config = dict(
    color_jitter=0.4,
    norm_position='pre',
    hidden_act='star_relu',
    layer_scale_init=1.0,
    depths=[5, 5, 5],
    widths=[64, 128, 256],
    residual_init='scaled_by_depth',
    optimizer='ademamix',
    eps=1e-08,
    ema_decay=0.99,
    epochs=24.6,
    final_lr_fraction=0,
)
Rows from block 7, named by matrix and row number. Rows with one number belong to one attention dimension. Each number is 200 + 20 x the weight over its row's rms, rounded and kept within 0 to 999. All counts start at 0. After the name is the row's rms in percent of the matrix's.
# q: window attention query (model.blocks.7.attn.q.weight, 128x128), inputs 0-127
# k: window attention key (model.blocks.7.attn.k.weight, 128x128), inputs 0-127
q.29,106,174,245,210,211,181,207,223,221,205,217,185,219,184,199,180,205,178,195,225,205,235,173,193,216,208,200,218,223,212,175,209,211,192,184,193,196,200,212,245,167,172,187,229,152,188,223,171,167,222,207,169,211,189,209,213,183,213,188,227,183,210,185,179,195,220,195,177,212,192,198,200,196,212,185,250,214,210,214,205,191,207,202,194,208,226,221,209,182,209,190,182,225,179,186,212,179,196,203,219,163,184,236,236,202,206,211,224,214,180,202,209,187,245,189,205,169,222,196,159,212,209,220,199,176,166,163,221,228
k.29,145,178,219,223,219,223,215,212,216,234,226,184,198,158,179,211,203,223,206,224,206,199,179,193,215,196,176,223,192,229,199,166,215,212,220,214,223,231,194,202,169,155,187,231,152,204,189,185,160,218,207,160,237,210,188,191,174,185,187,221,199,201,196,174,185,209,201,214,186,196,190,173,221,205,186,225,219,209,206,174,184,180,200,184,219,191,203,234,198,176,183,209,213,169,192,232,191,194,187,238,166,219,201,182,228,208,224,219,190,202,226,184,192,219,203,204,161,220,214,178,219,205,202,238,200,177,199,226,205
q.30,081,230,171,212,183,250,176,199,174,188,167,237,183,186,226,207,195,218,191,179,224,170,240,186,225,205,223,205,190,190,213,202,211,186,202,223,194,213,186,171,202,192,192,187,243,229,191,227,219,223,196,219,224,198,195,193,173,199,179,204,197,188,211,194,198,190,215,217,209,249,191,196,184,193,211,173,196,185,197,148,194,191,211,199,189,185,179,231,210,201,208,203,163,204,198,191,203,200,182,222,224,251,174,185,187,169,186,160,205,219,188,196,180,170,199,176,213,213,203,230,204,184,184,229,225,234,228,192,197
k.30,100,213,196,168,157,147,194,192,185,168,195,219,205,227,214,162,207,206,226,204,202,194,183,201,190,213,257,193,211,187,192,256,191,191,183,173,197,171,198,197,240,226,217,180,201,197,186,232,228,178,195,241,138,202,211,216,207,206,210,177,203,205,189,226,207,202,188,178,218,198,187,226,196,199,217,179,191,202,212,199,202,219,195,209,204,213,235,188,214,215,230,176,180,216,216,187,193,202,201,179,242,184,194,220,181,188,166,184,213,181,197,206,209,202,200,189,228,204,174,215,185,184,183,179,197,241,186,202,193
q.31,095,170,217,194,201,167,210,184,218,199,229,195,223,218,195,195,185,177,218,222,181,230,163,209,173,195,214,196,214,209,174,226,194,193,194,187,202,177,213,230,189,194,186,211,164,156,192,168,186,184,211,204,193,196,226,217,234,211,224,216,205,200,185,199,211,199,202,184,189,155,197,188,198,239,206,228,189,183,197,246,173,225,199,216,205,219,230,200,188,202,183,181,260,183,208,227,202,211,214,195,173,154,203,218,214,224,219,227,204,162,201,203,224,219,189,188,184,206,158,182,211,179,223,190,176,183,187,202,215
k.31,106,184,209,242,263,229,203,208,193,227,203,181,201,183,200,227,192,179,191,194,205,212,214,176,204,186,160,233,190,204,208,156,204,201,209,221,186,254,208,202,170,182,177,221,192,195,203,168,170,233,190,166,242,205,181,193,183,192,207,212,205,206,214,183,188,196,210,216,203,191,198,176,214,187,192,220,224,187,190,201,191,189,200,177,199,183,163,198,173,169,167,233,200,197,183,228,206,196,182,236,164,212,199,174,227,218,203,201,192,217,218,200,185,206,211,220,173,208,225,176,214,221,220,224,183,170,197,193,220
q.32,082,230,240,184,197,190,191,206,182,209,192,198,213,178,210,176,222,186,191,222,207,203,214,188,185,196,177,205,213,227,189,217,216,191,196,206,199,208,184,203,168,179,202,224,191,187,219,198,157,225,177,160,234,208,210,212,177,180,174,243,220,181,193,222,188,197,178,194,232,219,216,240,215,180,171,240,201,200,208,171,223,191,210,180,212,219,159,221,186,195,172,205,179,166,218,197,186,183,214,217,171,212,198,220,239,202,238,200,205,194,201,246,154,229,183,191,170,199,202,186,211,200,193,211,206,241,198,186,199
k.32,087,163,192,198,214,200,227,232,191,206,206,202,208,186,211,193,208,204,211,222,173,179,163,212,191,197,171,210,187,213,205,184,205,221,208,185,207,230,177,198,182,170,215,221,162,230,194,214,181,190,233,190,218,202,199,179,200,172,218,224,192,195,167,181,179,210,199,209,188,176,204,183,201,216,206,212,230,215,223,222,180,190,179,185,221,195,236,214,192,190,194,185,231,168,169,244,177,188,170,214,219,206,231,199,178,189,224,246,206,206,199,187,221,217,219,227,177,226,197,191,198,231,188,227,214,147,246,215,177
q.33,083,190,206,202,214,195,237,218,207,206,200,191,173,179,153,191,219,217,195,208,212,183,203,208,205,204,190,196,190,199,205,189,195,219,218,159,255,201,202,184,215,207,209,217,191,244,176,237,203,196,209,174,197,220,167,167,177,152,205,194,226,209,216,213,173,194,192,194,212,190,196,195,210,170,173,191,219,225,204,173,219,181,189,152,218,197,203,199,215,136,210,202,179,199,199,204,201,204,203,204,213,222,216,183,192,202,183,208,168,223,254,186,194,215,225,228,185,163,237,189,205,211,185,225,218,199,216,220,189
k.33,091,231,169,190,172,200,201,188,202,170,179,208,193,218,232,199,206,231,189,189,166,171,190,200,202,191,209,138,191,182,194,236,194,180,200,205,198,180,188,184,189,224,215,186,269,214,190,227,212,173,210,241,182,203,226,182,211,188,184,202,200,195,202,193,229,179,185,221,192,216,209,212,173,182,193,197,190,180,200,194,220,188,184,211,176,190,215,211,211,227,254,189,205,204,214,200,198,221,206,194,238,207,193,203,179,185,220,217,212,218,186,195,224,177,197,163,247,205,192,227,179,208,180,195,239,202,224,179,185
q.34,076,178,215,202,252,152,229,217,219,200,207,156,228,216,197,195,205,174,214,224,179,221,154,207,189,205,189,214,201,204,185,201,191,192,198,183,206,202,198,231,180,207,186,229,162,189,212,183,194,172,214,188,172,200,191,190,228,188,220,187,215,221,191,203,189,215,177,187,190,151,208,209,207,212,171,218,202,212,212,260,214,212,196,182,212,203,232,185,187,175,207,203,215,188,188,206,184,206,222,190,197,170,226,198,212,233,213,217,213,203,214,188,217,220,195,234,186,200,215,157,202,207,241,186,159,184,166,206,205
k.34,103,189,194,218,227,259,202,201,217,223,228,191,189,181,180,226,211,202,182,192,208,203,219,184,207,189,168,226,184,225,208,151,206,229,222,233,210,232,220,195,181,159,182,220,181,183,189,153,169,223,197,179,247,202,192,196,220,204,193,216,198,201,219,168,209,205,213,201,175,215,216,153,215,212,185,237,217,201,188,174,185,178,188,191,195,198,173,199,194,178,166,222,218,190,185,228,209,195,197,225,160,203,217,171,211,221,215,208,179,221,204,182,207,193,206,195,181,206,204,176,214,225,209,215,201,172,205,192,211
q.35,091,208,195,214,202,215,138,189,184,217,196,230,205,176,235,192,188,184,188,176,229,217,244,179,207,210,201,199,203,203,182,198,197,176,178,221,192,246,181,213,215,176,219,191,218,191,214,169,183,211,185,214,224,180,235,225,193,216,182,236,183,205,197,187,192,215,224,160,235,219,217,230,206,220,226,195,193,210,208,206,185,190,207,236,166,212,182,199,185,239,171,180,177,208,213,201,181,180,172,196,200,195,211,202,186,167,231,189,219,195,212,227,171,202,187,193,211,228,175,216,185,190,175,211,201,226,190,211,235
k.35,099,171,234,208,198,194,194,217,186,229,223,220,212,182,170,189,211,212,227,223,204,224,172,212,200,188,182,239,206,222,183,208,195,216,204,201,212,198,215,220,201,177,198,223,129,229,199,206,183,198,231,175,198,207,180,213,189,157,240,204,194,191,180,200,176,205,173,196,213,167,172,200,212,205,212,205,214,207,213,197,179,214,212,206,229,210,222,231,175,181,186,192,223,171,199,242,206,182,193,204,179,193,179,204,229,202,211,202,197,192,199,193,225,224,188,221,129,193,199,162,224,188,182,205,190,195,210,207,170
q.36,065,163,223,191,192,199,198,204,187,235,213,222,200,203,192,170,179,216,210,207,223,245,209,201,207,223,220,214,204,180,183,209,184,244,186,167,205,217,223,229,207,195,209,197,174,167,190,207,197,199,194,191,236,162,226,199,203,237,213,223,182,194,178,194,196,227,211,163,209,177,203,198,196,237,211,206,211,204,199,209,180,210,187,221,190,227,225,198,205,216,165,177,211,205,209,188,210,194,174,194,188,190,227,232,180,198,140,194,182,184,243,176,189,233,214,194,194,216,172,189,197,215,184,166,204,169,188,230,233
k.36,085,206,241,232,211,180,179,221,217,215,215,192,196,157,192,227,208,234,192,212,205,188,178,204,179,192,194,199,224,238,203,162,210,206,200,213,203,193,178,212,156,164,187,231,159,196,229,191,201,203,206,179,219,213,158,189,169,184,193,212,208,191,210,183,195,192,203,223,217,214,195,186,206,200,200,211,195,204,202,190,212,195,212,211,216,205,191,223,207,185,215,214,230,165,198,194,191,195,193,219,166,204,188,196,258,199,208,210,181,178,212,207,177,230,178,205,149,211,231,210,222,157,210,245,191,196,183,241,186
q.37,125,201,147,198,198,200,209,175,208,187,181,191,182,225,224,213,186,211,195,167,190,164,208,213,186,220,198,177,176,185,228,175,191,214,214,191,217,210,190,173,235,236,224,160,240,211,175,216,228,191,192,219,178,195,193,188,197,201,198,166,204,210,203,226,201,175,212,216,195,202,214,202,212,175,218,146,201,219,183,219,210,192,195,209,178,176,192,168,216,206,224,206,163,230,199,172,213,205,186,170,240,224,185,188,175,193,195,181,186,221,206,191,224,165,210,214,228,174,224,235,176,196,192,213,218,213,215,214,181
k.37,159,219,178,178,180,197,182,175,183,179,184,227,205,243,221,196,203,180,195,182,190,200,205,209,197,195,235,180,207,165,194,235,189,191,188,202,184,181,210,199,227,243,213,161,249,185,207,214,226,188,193,238,167,190,214,213,231,215,207,182,189,189,201,231,214,184,198,187,183,201,199,229,169,189,211,182,181,182,194,222,194,213,198,227,182,200,197,173,193,228,213,182,189,234,230,175,213,208,218,170,221,186,187,215,166,201,186,175,217,205,168,213,212,171,204,187,243,174,181,223,183,196,193,164,203,229,212,177,191
q.38,085,187,185,183,224,208,202,213,200,186,179,205,225,223,247,209,179,183,228,191,189,202,185,198,219,206,227,213,189,194,220,202,193,187,191,214,137,185,206,214,172,220,192,190,206,170,217,193,231,214,196,231,166,178,192,195,213,254,202,170,192,177,182,198,236,205,199,212,157,188,179,177,177,203,229,198,198,173,199,208,209,203,215,213,201,192,232,172,205,221,211,186,202,210,193,155,218,204,222,199,211,200,197,182,188,196,172,170,212,205,139,170,242,174,200,205,232,234,193,186,192,197,206,186,179,200,198,193,202
k.38,073,193,221,192,189,194,162,193,212,210,228,215,192,190,183,201,195,188,196,180,226,236,222,196,200,225,227,221,209,220,209,178,193,227,191,204,199,222,212,211,235,219,209,178,198,142,223,162,206,240,158,212,211,202,166,235,213,224,207,192,179,193,217,211,189,190,201,170,196,210,172,194,204,192,214,212,205,221,185,197,190,202,226,218,210,222,170,152,195,209,159,209,173,206,212,189,217,177,213,187,158,194,207,219,211,210,191,148,177,195,199,216,198,198,196,219,208,179,183,198,199,172,215,205,181,237,158,220,196
q.39,105,247,191,161,190,198,207,184,158,183,183,227,218,223,222,188,195,197,206,209,201,184,198,193,156,182,171,199,208,207,206,236,191,204,198,212,190,200,212,160,174,221,183,191,221,191,197,201,213,212,166,214,210,224,209,221,221,198,194,205,235,160,204,220,214,184,181,235,205,214,215,228,196,191,202,223,183,151,191,181,202,210,212,181,218,181,148,212,199,176,180,221,226,181,218,198,211,207,212,203,203,208,161,196,223,216,181,192,203,177,178,208,201,180,209,167,204,197,185,209,213,200,205,184,233,250,239,172,186
k.39,090,191,164,192,203,184,193,211,188,173,177,206,205,221,254,213,195,152,190,180,196,196,231,192,187,209,219,191,211,176,208,202,194,179,175,178,175,217,203,213,207,230,221,170,242,193,221,198,230,212,202,229,190,187,195,202,222,229,191,186,172,175,205,206,198,188,220,187,193,213,223,215,180,200,218,195,213,215,203,239,205,202,208,209,187,206,199,137,188,214,198,193,192,215,161,171,192,189,190,187,241,181,246,214,152,192,187,199,197,207,181,216,199,194,217,225,251,204,188,222,170,191,211,202,197,195,185,169,202
q.40,131,215,164,179,185,191,184,174,187,184,190,213,213,230,237,206,177,171,214,162,196,177,196,214,185,215,216,191,191,185,208,205,204,196,191,209,191,194,193,182,230,217,223,173,237,166,216,185,227,181,185,250,182,197,216,222,229,225,190,168,192,202,197,206,217,180,189,203,180,209,213,212,188,194,241,172,196,196,186,237,193,228,214,228,182,182,204,179,208,236,195,201,196,221,225,171,212,199,191,164,228,193,189,196,181,189,199,174,222,186,158,198,214,166,192,200,245,195,184,239,171,188,216,173,206,210,216,191,182
k.40,081,202,232,191,209,203,162,190,198,208,212,210,204,210,191,212,199,161,207,201,223,236,225,224,197,188,232,239,211,190,187,177,170,203,175,205,166,194,221,238,217,209,197,182,179,202,237,178,230,227,188,211,194,181,179,216,216,237,214,194,200,210,210,208,191,186,197,157,190,194,201,209,202,206,221,190,188,199,184,236,194,221,226,265,199,235,193,170,184,210,177,203,189,216,187,178,212,178,236,191,181,190,207,219,193,192,189,156,194,192,180,222,205,215,175,212,190,183,191,196,208,171,213,170,164,232,168,205,201
q.41,131,203,240,223,199,213,201,215,197,214,216,206,201,161,166,185,226,218,186,224,209,211,212,181,219,180,189,226,199,222,189,195,216,189,203,206,211,212,179,193,189,168,178,240,170,228,214,231,152,210,213,156,227,219,214,202,175,170,194,230,200,211,196,171,170,226,205,190,232,218,196,200,206,215,168,232,217,205,214,156,185,195,200,182,217,219,196,235,180,180,185,204,203,179,186,221,176,193,180,225,173,213,201,202,225,198,201,219,204,195,235,214,162,226,200,189,162,204,194,174,236,188,197,212,200,198,193,196,225
k.41,126,192,198,213,204,202,231,223,213,193,202,180,201,172,193,195,200,243,209,224,181,171,178,183,205,201,164,184,188,219,198,209,224,204,214,190,219,197,182,188,165,160,195,242,182,216,167,220,162,178,230,171,216,222,216,181,169,159,203,210,207,198,182,185,201,220,194,227,220,203,201,187,210,209,180,210,208,205,218,172,215,184,185,156,224,180,216,245,205,176,222,208,216,168,185,221,179,212,172,225,209,219,204,186,220,200,214,253,199,191,226,184,203,211,205,198,174,228,208,190,212,217,189,231,214,168,222,206,212