A small self-supervised image encoder, trained from scratch.
Training: ademamix at rate 0.00085, 8700 steps, batches of 128.
Rows from block 7 of a small self-supervised image encoder, named by matrix and row number. Rows with one number belong to one neuron. Each number is 128 + 32 x the weight over its row's rms, rounded and kept within 0 to 255. All counts start at 0. Numbers have three digits each.
After each neuron's rows are labels from the 100 images, of 14976, where the neuron reaches its highest value: "colour at peak" is the nearest of a few named colours to the mean colour under the peak. Only what is clearly more common there than usual is listed. The data: photos of plants and fungi (iNaturalist). In brackets: how many of the 100.
# fc1: MLP up (model.blocks.7.mlp.fc1.weight, 512x128), inputs 0-127
# fc2: MLP down (model.blocks.7.mlp.fc2.weight, 128x512, transposed), outputs 0-127

fc1.121:101133113047126156082114149174124147115130123145124150197122117105057178180145148093128134189132179147132160103094115117118088163089052087120080152127057120125149209141178137133125159153125177132133141114128137112145108133147155145098088076147104118129136136102114162148119167080204165097120088170094114177115183122107107138102123099114145126154096113103066184104174081148183113115115
fc2.121:094163091129108166119154134109115128178138097057129087122105133137125108111164041122074140156150104149127125162209114081146075160133142158145076110119082124165154098097105153171163152160088086088107147115097189125121066113155160128118143081095139115123090096143115141124147119104130122125154161135137205145109116154171210129089240146116090096183115088147124167125137143099150135136123
colour at peak: yellow (41); orange (31)

fc1.499:209115168116138157117145132143105120136106141117128114116124149108130117094043093142084134060160130137130153191178090200131132127132193138102156078149168138170085183038093150103124138141109100065112120130176114144076107124139198126159178109145109102143085155191131121158166100114176170143155087136159114107151089156184139079085126104132125162135099092123143159142097117103132166116119
fc2.499:120157042059080109116121173168156131127108064152110135113093112158102120127156174114179182222164127186163142122178068129091100148100115095100083144086075142167148146169172115156148118115110145142141176135144112114155146135138107109138098123179151086176084101141141135104155139093145134100136109134091170082098143160122139097115121103096081100139111107112119165119129124151225085181128
colour at peak: pink (32)

fc1.210:108154103063125145192110113140181075108084109101153183175160100092116202130140143170133109188138115129085095097181121098106117168088087090152157162155095133145131096071120152122125121112093171146091140123101141071123050171174156097140096139124110131139127160114176101135145168089172111082140136215121131097112171123110129122114191098107162135117095139121075171185113151141094161141124
fc2.210:156153126194196147107149140094116135058117142120117096137169177202127129138133146116107206105140153136132171203127079122116078185074127145114126140056107154129149076100136077121190142159120153173133142162123115145098127073148132070141105165116135088157099115120161118115152103166066105123096134135093198107068090118145131153167137116062130105132062095135108138136116140126106147170136
colour at peak: yellow (34)

fc1.327:105102115110124125186122140156173153048118096163151132108154106140082120144151152151131102146163118111125144161105124227037153191089143133167133109160137099139123119106086140125090139123102062133136087151168087149121174182102162177173126092156165137120148160133119134132120100111127123088121019089168128153149062108151121114108145116108188149204088130100132131117109160112126153176133
fc2.327:130146166095124120132131107140097109113147175171089111125084130123122126108095161106159103187153141130162145113130172104138096154113135128119106141147064126149093123193156153091141088132128166138161216109153138082173105122133125174111142160059105081133134057105105086136203128078110170127088075203080143151064152175089167122140130120128146121123075162172115160157154102143131060067111
colour at peak: black (37)

fc1.495:190212177171127137172162116143109090113113226147124100144100100122143111061141126114117125085167106159154147155154107097115104159107172148124108141141114120177071116082093084111128153162116110085084139120188099086086105067184144120122121141069080107165130108174118107162160116077132158147154154195121142108158143157154147109123165136111145136092094124158120196150158161126135079078132
fc2.495:077111116148085135090163145127092161198127118088118128127119134080108142109129128146151085123141101094161102115062164101140136152109093160092154088158120102120165171149165177135109122086135089138164155123078195126170137161112095127115203106152209164082139120153071160125142163096166113096132056107136072148138148128182162205119115130131109101164111174099124163112176092061116092148123
colour at peak: white (46); pink (40)

fc1.273:175138127143175130097095102061143121103118133090175111129170148146106147131087081148144132065143119132118180158102130194115092170125130136111092115135150120115114121068089152131081153157079161117145110165101110202062098128170205111174224113202134107140110184152132143110118089106145105134148137114141121172106090112176130096076156118112124167151122119088094134106142179100136127073182
fc2.273:102189098083100134114187146176140103074069174156081132112066100142139129118099183110135148147190131170166187108146087163044161156105117108088067159113067175162144144146159100121130128091128081118143128084151145095148127115115092134117142097128139166120110115166119133113162104129112131130140127142064172062158158164159146174165124141054094127142107101081164172109120135157161125170147
colour at peak: green (40)

fc1.100:143102174164160158173138161114135167111171145099119108160206139147079172176105171134073137108105097098128132185183141120112120142104078151095131156100126146086108101086122112134133161159090113155130093195098118164141117121124210162158147149142150096121107136112148141120143075126096131082080133148169144183075095077158071066107145076156192119189131152164078103121138125074117125144142
fc2.100:130109107070067110145126134169131138137115116200133180059119137137117141122143181150119102149137089078136122108090139222120186129151146146180220111161169107148113122110115136054121116110144094160131097097137082123108142125057075127151093095122162201083134121161166116146157080148162135148136089097124142062143109169129112176118128150082114131129131156094174105159115094121094143175108
colour at peak: green (59)

fc1.208:146107146124219119160160185127115171088136140123179108115131123162147113146078109133117073097119211125154149172113140157086149173084087115142152130109147162093116064099141072149140151092143109113142090119134098140103178139071146130141157121124117120096154158172147168103146061137114148142133139087152119152110090104103048112155151079200179132123091157171113136197114095114147173196124
fc2.208:134145122138110156151150073188125095096095147118178100090112104129099157108107088130151133135166057142148151098189077128039172163113141117102151097166136150164144111119098095121095148149077120078129120113134127070112130125128073112164146134098161184089093118171153126180144171138122128146193138156099159065149147161214193162141158123041117111137116120084140137107097174145117131143142
colour at peak: green (34)

fc1.427:142206132129140145117133136148100079103110197120123111179118130134140145081118139079128130107163104157151118112142123070114093150089175161117089185153071134150106135108133108127139151164074141080117146156160160089134131086166106155097140159087093083150111116140117108153176086076105141170158143241095117139114146134111161100120193152092166117123052147144113186106156154154144072059151
fc2.427:097103149168076123123117116121119148122123120149109095048134080126097105138100113185199089111155083097139123164093157156095195187122113161080168115149169106110103146155137183126098138107120056112123091124128109148146095162108127206150208125159158164067139092141122170146106119102114116104121086102145082183153085143197134171152147142118130148173121139100140103129140180066111099173119
colour at peak: white (45); pink (34)

fc1.59:162127143208114115189123135118095174110134140139096092127157153148086183094100179135069120074146072085137072178140156109116121176130186223108136111149132134123117125050097145132173104160114062129111119187133144160133143098100173136139146156093176118106129098126095103142164055128094104089114087163160166143104111123145104125137182135123152117174113148129104130120137119071145120101195
fc2.59:122144073059106089106135122199141135117121095186132149069117143139137092118182174150083138140193168103141115122045133155108169134140184155159153076146117098162127118139145154088110106131131090185116134119206090112108114149136129127150080088113116173118138107126150169165133150117140161136101099100078222068155101133116129152114123155092096112144118131096181146140073079149066154134091
colour at peak: black (39)

fc1.425:098173152124158108108118169111151125125106134101108122167181165100095148065126176170143077122136121099162082150119136085123111131095134168105156166130106204112173189094187076145113109116120101110168104151145164133112134119153098084086115138142198169106136101119105153105173134121172082162130177181073096088160156104111076138062129181069170072108089162115141175133136118110144128124182
fc2.425:169150122081122114134102069088133135140173153123124135181131124128127160146119151139115146130124085124110131130130116094146060173092108120151131142131152108112111134174143140106094136124121184141089162071160082124071104136182159108171142176136119066188110170138144135183105192068167081127133169169133148153117120118104087112117023102177157179105101150128062166075149111129120135064068
colour at peak: brown (74)

fc1.136:169113167167124083106183144187140100101101137127130119088115150109101190088143118139076146058183135109152091174110133195113172126136139146051166080134157163125111173066098179114148097211110117126158104170150159126081103070118141116084160152132111162090101124117155109160186169137195118130128067142126135097132170113170126127109148142101124113124112107095174126113090145136094187137129
fc2.136:150122057079159119106141054133133120102070107171128155114088137140111133124129109111147189178160132174157165095191079175108151094158173091082085135119126150126127090133148093158168123114127141117196130122133092134118186125116090111139102133151109122169133160130121146128092157144104125130127200134121149094108094134186146138185103144130047141105143067084123095106048183182191154137127
colour at peak: cyan (35)

fc1.202:141080078119147112154141137083184135095146126130185155182127120181114119104165099154189140148115111151200125134101116152095111140110095104140098147130151061124125040152133158193124096157112159088182150137101068088086089158104165086129125124124125159117146158171147089124135167071103129135131143110178169108034148100177089130120105138162131132147109166127099171158104184155135175155098
fc2.202:140124070140159127116159125166073109134028150138179137118080121086135111130194115148100109127118135138110165159122096183051150137112186140156127119118151170140119148105164058112126180117109092131106088078151121121091174126110080122087109069130112184117148143236131144134127134149136110158213170106129098122182146133128153167089174155129130098081117124077148124103134099153123125149103
colour at peak: pink (27)

fc1.131:158125111150129141107190149117116106097091166150147098100125082138137135135095056091142206086149128172115145089128085141114138137135075133029090143075137201176139122114121094149146164138134180055114157103161130129124119113099085140107083180087098115156078119093191116141122054138168134148150128170101153105153141130154161137178170106108091137098155119109166125172129165192145153152139
fc2.131:086129158082144177120095119171068091151117165126152164157129094035130140156175178088086192083140158171113122129146072137163134062124149103169135129132087105134109135148143105123111097124125132144123180148170139106144144115166218131133152131206138087204140159101103137147180150116075140112101132135126088090108138098109101056129134124151113132149121078129097124053148155122150126082138
colour at peak: pink (30)

fc1.289:104166123156121141144089144135105086105156218117136088143144070140108132125114141119158120112125101152184121112174131097084089176112148114177144148188097132149096135110139137112101201159081132106170146122181136065115103117064131164108154116103102127104117074196091134148168095090130179135173117227120106146104177112141116123089143116116157103148068169174129176104166120110157073096116
fc2.289:128120137158098091141131098104088130127134127104110113045147066147130149183141115154138139117169157108101106149046135158049178193148190130097182080145184144085125159087133164115088137125112084185134118160183137118107105146127134208151212172125131152096112129116139187137126082151115105096157071108157138179147130089135140139123125141122107078151149105131155081135103135099083119099118
colour at peak: white (42); pink (29)

fc1.44:180153170149176088139194102181151104093064124166133129129116128088113141104158142105104087094178172128199161174144109179086173131108121126081109131122116180130134147133090122109114168147100112146124099167152143107097164101167133159089122134183077134143139181122129154150133135098089179121102110138070149098163116082185077147120116164107152077085073095108168153174144133160042142141119
fc2.44:159144073167140105143113100140167129104056125143159112087102134155074150123165104157163123117112097120126124126162118135078139161123142129082191119168159145145110120208126185117110132145062079139138111063126090116104168149141061130162090185159171153078118073182147145171108176145127104144174222152067124094140123162162133121146083091100112171113130141088104122131103182121134117124107
colour at peak: grey (84)

fc1.401:117087113079155129162137181174170139099109143112117173089157072115138147185110128107050115162156166144091118165151094161083178124136123075141157094107154194114162139121112061068101149100153121166116096129158099146116195170108131129140124107185160128120087177100181161100142093164184127132130110092177119121128108093102073078096158084155126132121150124140167082125113089145138196108100
fc2.401:124098151208108145103067088104092107144131161144146060096148130095119116119127100140190110132113096091134145095093149171142168153127159171092180104159177084117073121138087188094116158131121112095135089146071137147153096130107089188117212143080133134111156066143125136163079123140141114163136146111173101160177088138164132188135147156100138122175128125110109097148131174101079060165155
colour at peak: brown (67)

fc1.448:164144170161114090156166089143086099111072126149162113120116132130133176095102126161130131067176156100119095143115148126111158148127187161057106098159133116132072130077101123125152089167059122155132115175146159090103110092196169205141173196111123142133126148081151122135140146117037105064136085158115131162114133123163174100142139131094134138154127110107141117126087176122040131105161
fc2.448:158174106165129168131080110113107130109139129148171112105129126132070112120172123157054189114179119117107123118096104062192107220129107139119174111117141132159091107133123145128125133162116095148103194097156125105046088119194139089161075132121131084138101121120121103187134182107140119166131202147098164126136089136064126145167106096090093173148111098109059159144139165114114148103109
colour at peak: cyan (43)

fc1.4:090153080139178161128145110158166050133102131073167162157190100097185159162201140114111129092133154162100127113147121093119141113116103077087067144063104167119147092095121099143114168114135128178108141177087134079177097122170173083103095143109087118180117123130202107074114130149156113134127164142128181089135156113119110124112158121125128132109135108162120140196129152163051135167095
fc2.4:076142130171121154122047138148068094114136215123150115118166139091103183185084194132106175107106163139089111136125120123102134094081118098116183114132070155096083122170135137140125150163141157171126154149158113112154110108167179147132131218138165136136145101042135145155133151146107145119098150175078138108130162088098062083146118097115143113179110105172087128105112136132095120079146
colour at peak: yellow (36)

fc1.87:218153074187071140159114125098188151101168100146153175168102163122135062120124074143140155115122091113105141148197124153111125145117069155145136117089161132131092082154082131142150105169103187127131130061093115166092132110150148102149145131123107144159130141161164082101107150072111122160154190163174123115121182145158187095068116127116136120109105149104118129090076157136184163125076
fc2.87:125144097118129130133125092143124108130065152137169093111086120121141138114154128149119148143155133125128151084151068211074147122128242160155138113143110144158159109129121094099134125108072113156120115132143130124082140102091090102118172172170144189109133110170160150161130127163055126142160125120066188037162127143162153148120132154037090083119114117103156144081118151166109181161167
colour at peak: pink (26)

fc1.275:171079174132200149087126140213154115104105142134127089128168159180093120103026117125110125113140135167156173142158137202101123122110117076081084114166118180147144128157096174117124112168156138109209115184145077135131157143151100107142119096124115115129131090100113103106133155111150164167098112162144145124086079156184158092111136123150124177159091119119141157130067130141078177083114
fc2.275:055128124125144111136131104104102174178140138108136113173088158096124111079168146125135133102138107148198054141139138029125105088154227195185103156136096072152122119114172139197132134115132107121083144146129118140082126085097147080101145077140114134121141141162056162160134113116098133111129162110108140088154149122131108141104099170135109079129134159173127162130152099091169146134204
colour at peak: grey (81)

fc1.463:105102140075168130108156174157178122109132142142159124132148110166107158154115137139180141139089175154148156093146139122118131110116057082083136212108069167137100118138156108144131137119106220159148156114137122113182101110132108163091012158133120120156146129143173175119128172107151181143062118218070119125113133081102100095141120110089131111126120136159115132145143127177072135135093
fc2.463:125075093157115177136205139158101132166132140073155133136094121139113129165115070094074156157117152150103157205232106134166110083154038076124115080149116138131151095122091144120137136167136152091145137083122125129116123151140153139127148107107097109136090126122131118107122133119135136094155107124165127164087136196156179068085212047191101146155159108126117128127122100105152114107103
colour at peak: orange (34); yellow (30)

fc1.449:097156121112087151108183219212161071128146198141126110101146079117170113176121119094103136109125182155127179108131110166107163110119048109099114155086076178147129104124151073113119192142121146133078122104157121109139094131125158162070095106153095160143145116151161173121143131121185185157134114140107099122173135122144114119094163110096132089150132081158149136121164095157081100160061
fc2.449:083074106130113141134114116116058162145151188134121111081106061114141130153117159106134187086142152156089117159164122116100102122145037134159096127123093086137117128158187149115108154111129136079135151027154140140147137184142172212102130134114158097153132128115083125105134114107103066140131156122138138194091145153067135122130147125193083151183164125130111139096205099120151096130149
colour at peak: orange (25)

fc1.439:162119184125118147147149119131136177104143181126128119131124113130091104147066171143145115090179093120162133172109128153041094215108107133157080128177128137124149142130117130099059126102104127142153125109152088145098170146147198131169188104163122106130139159203082140122144148059059141097144072130158111162114159154164161118061102141150148146119102164114100135040140134088139118097121
fc2.439:167099084123188134136146076137161105067059100096144145134127101143110160141164117140146142149160127143103146127200120133030130207059166064102136126147147126114119096162130130129113094124098142137155132107154069090121168157169098158162070168141107081158132159152180113144100189102095118124121134143128158180100131132116148093147069080153142192125085167092088126146076146149122157136117
colour at peak: black (90)

fc1.334:160145134139140138106171113114144104118105169124138081108108068199117177086102106157124122095177123125178126169132153170069129164090156127115137084158098140136139105149065168119134137184133132172175115175163126164077115074120132115122181203156131097140112107167103127128188134097112105111131076140130176126080124110176107074106159147072154167099089136081163161082135122133079184060121
fc2.334:146162131178135146128133099140142121127076135102085134120117139135136144094120126103145166142185088162162181133167058150022157133092128139041121148108110165166141128116136117107154168129080093125147122167070105097086151081108101093086153141186144161126088147158162111105135129179135135174142207121106167020129151172153124169141129145090075120124122105084128142132157130153131146143168
colour at peak: cyan (31)

fc1.258:123098076143205099130098165091200142140155151104170153135156104095081156166106171125151128115114118156160126176107081060108116114120109115104110158091139121089165133122175086186107183058114126162118138127142133152087181175140118090130113159180192129117129121172126156087132140141131107118134130097126103090110147061088048156088066078159108133069136178134107124177156140130154111135159
fc2.258:079142134139118148112106160161146089138058150064174157138168152132114194175151186162091128139107163126109145119135119188059130121070134085124200127097095161088117141118104153128114162111132108169092063161093087086135093109123122125120142150141120173127131131133180147136086148159186132149146144139090177107181177137119071147120118100094157145182114100112077133139095081129049149158082
colour at peak: green (25)

fc1.322:134103151146143147086141127203137123122097152116157150150137113123065168127137166096147145068167145151185127158124100139102101183105039143075115157164128089161100171132133196082110117184078157138099142143145098116119094088165142120106121104193147113149112120168128130124178168050151123123140077182116098140106168151137114115068080097123116147149097164095089170067198143116160120136135
fc2.322:139185056124183099134145120120152128097086069111132123135127169164118151111183064126079054166123137101107106117196162068132145190103174119120166081152105187100196114198134111157109117134143107139122109086141167133140152172140077077155095123097137161043150121145093171152090149108132117123122149131105162147172122119146167174147117146108141118116093128119117157154070117132166145075118
colour at peak: pink (43)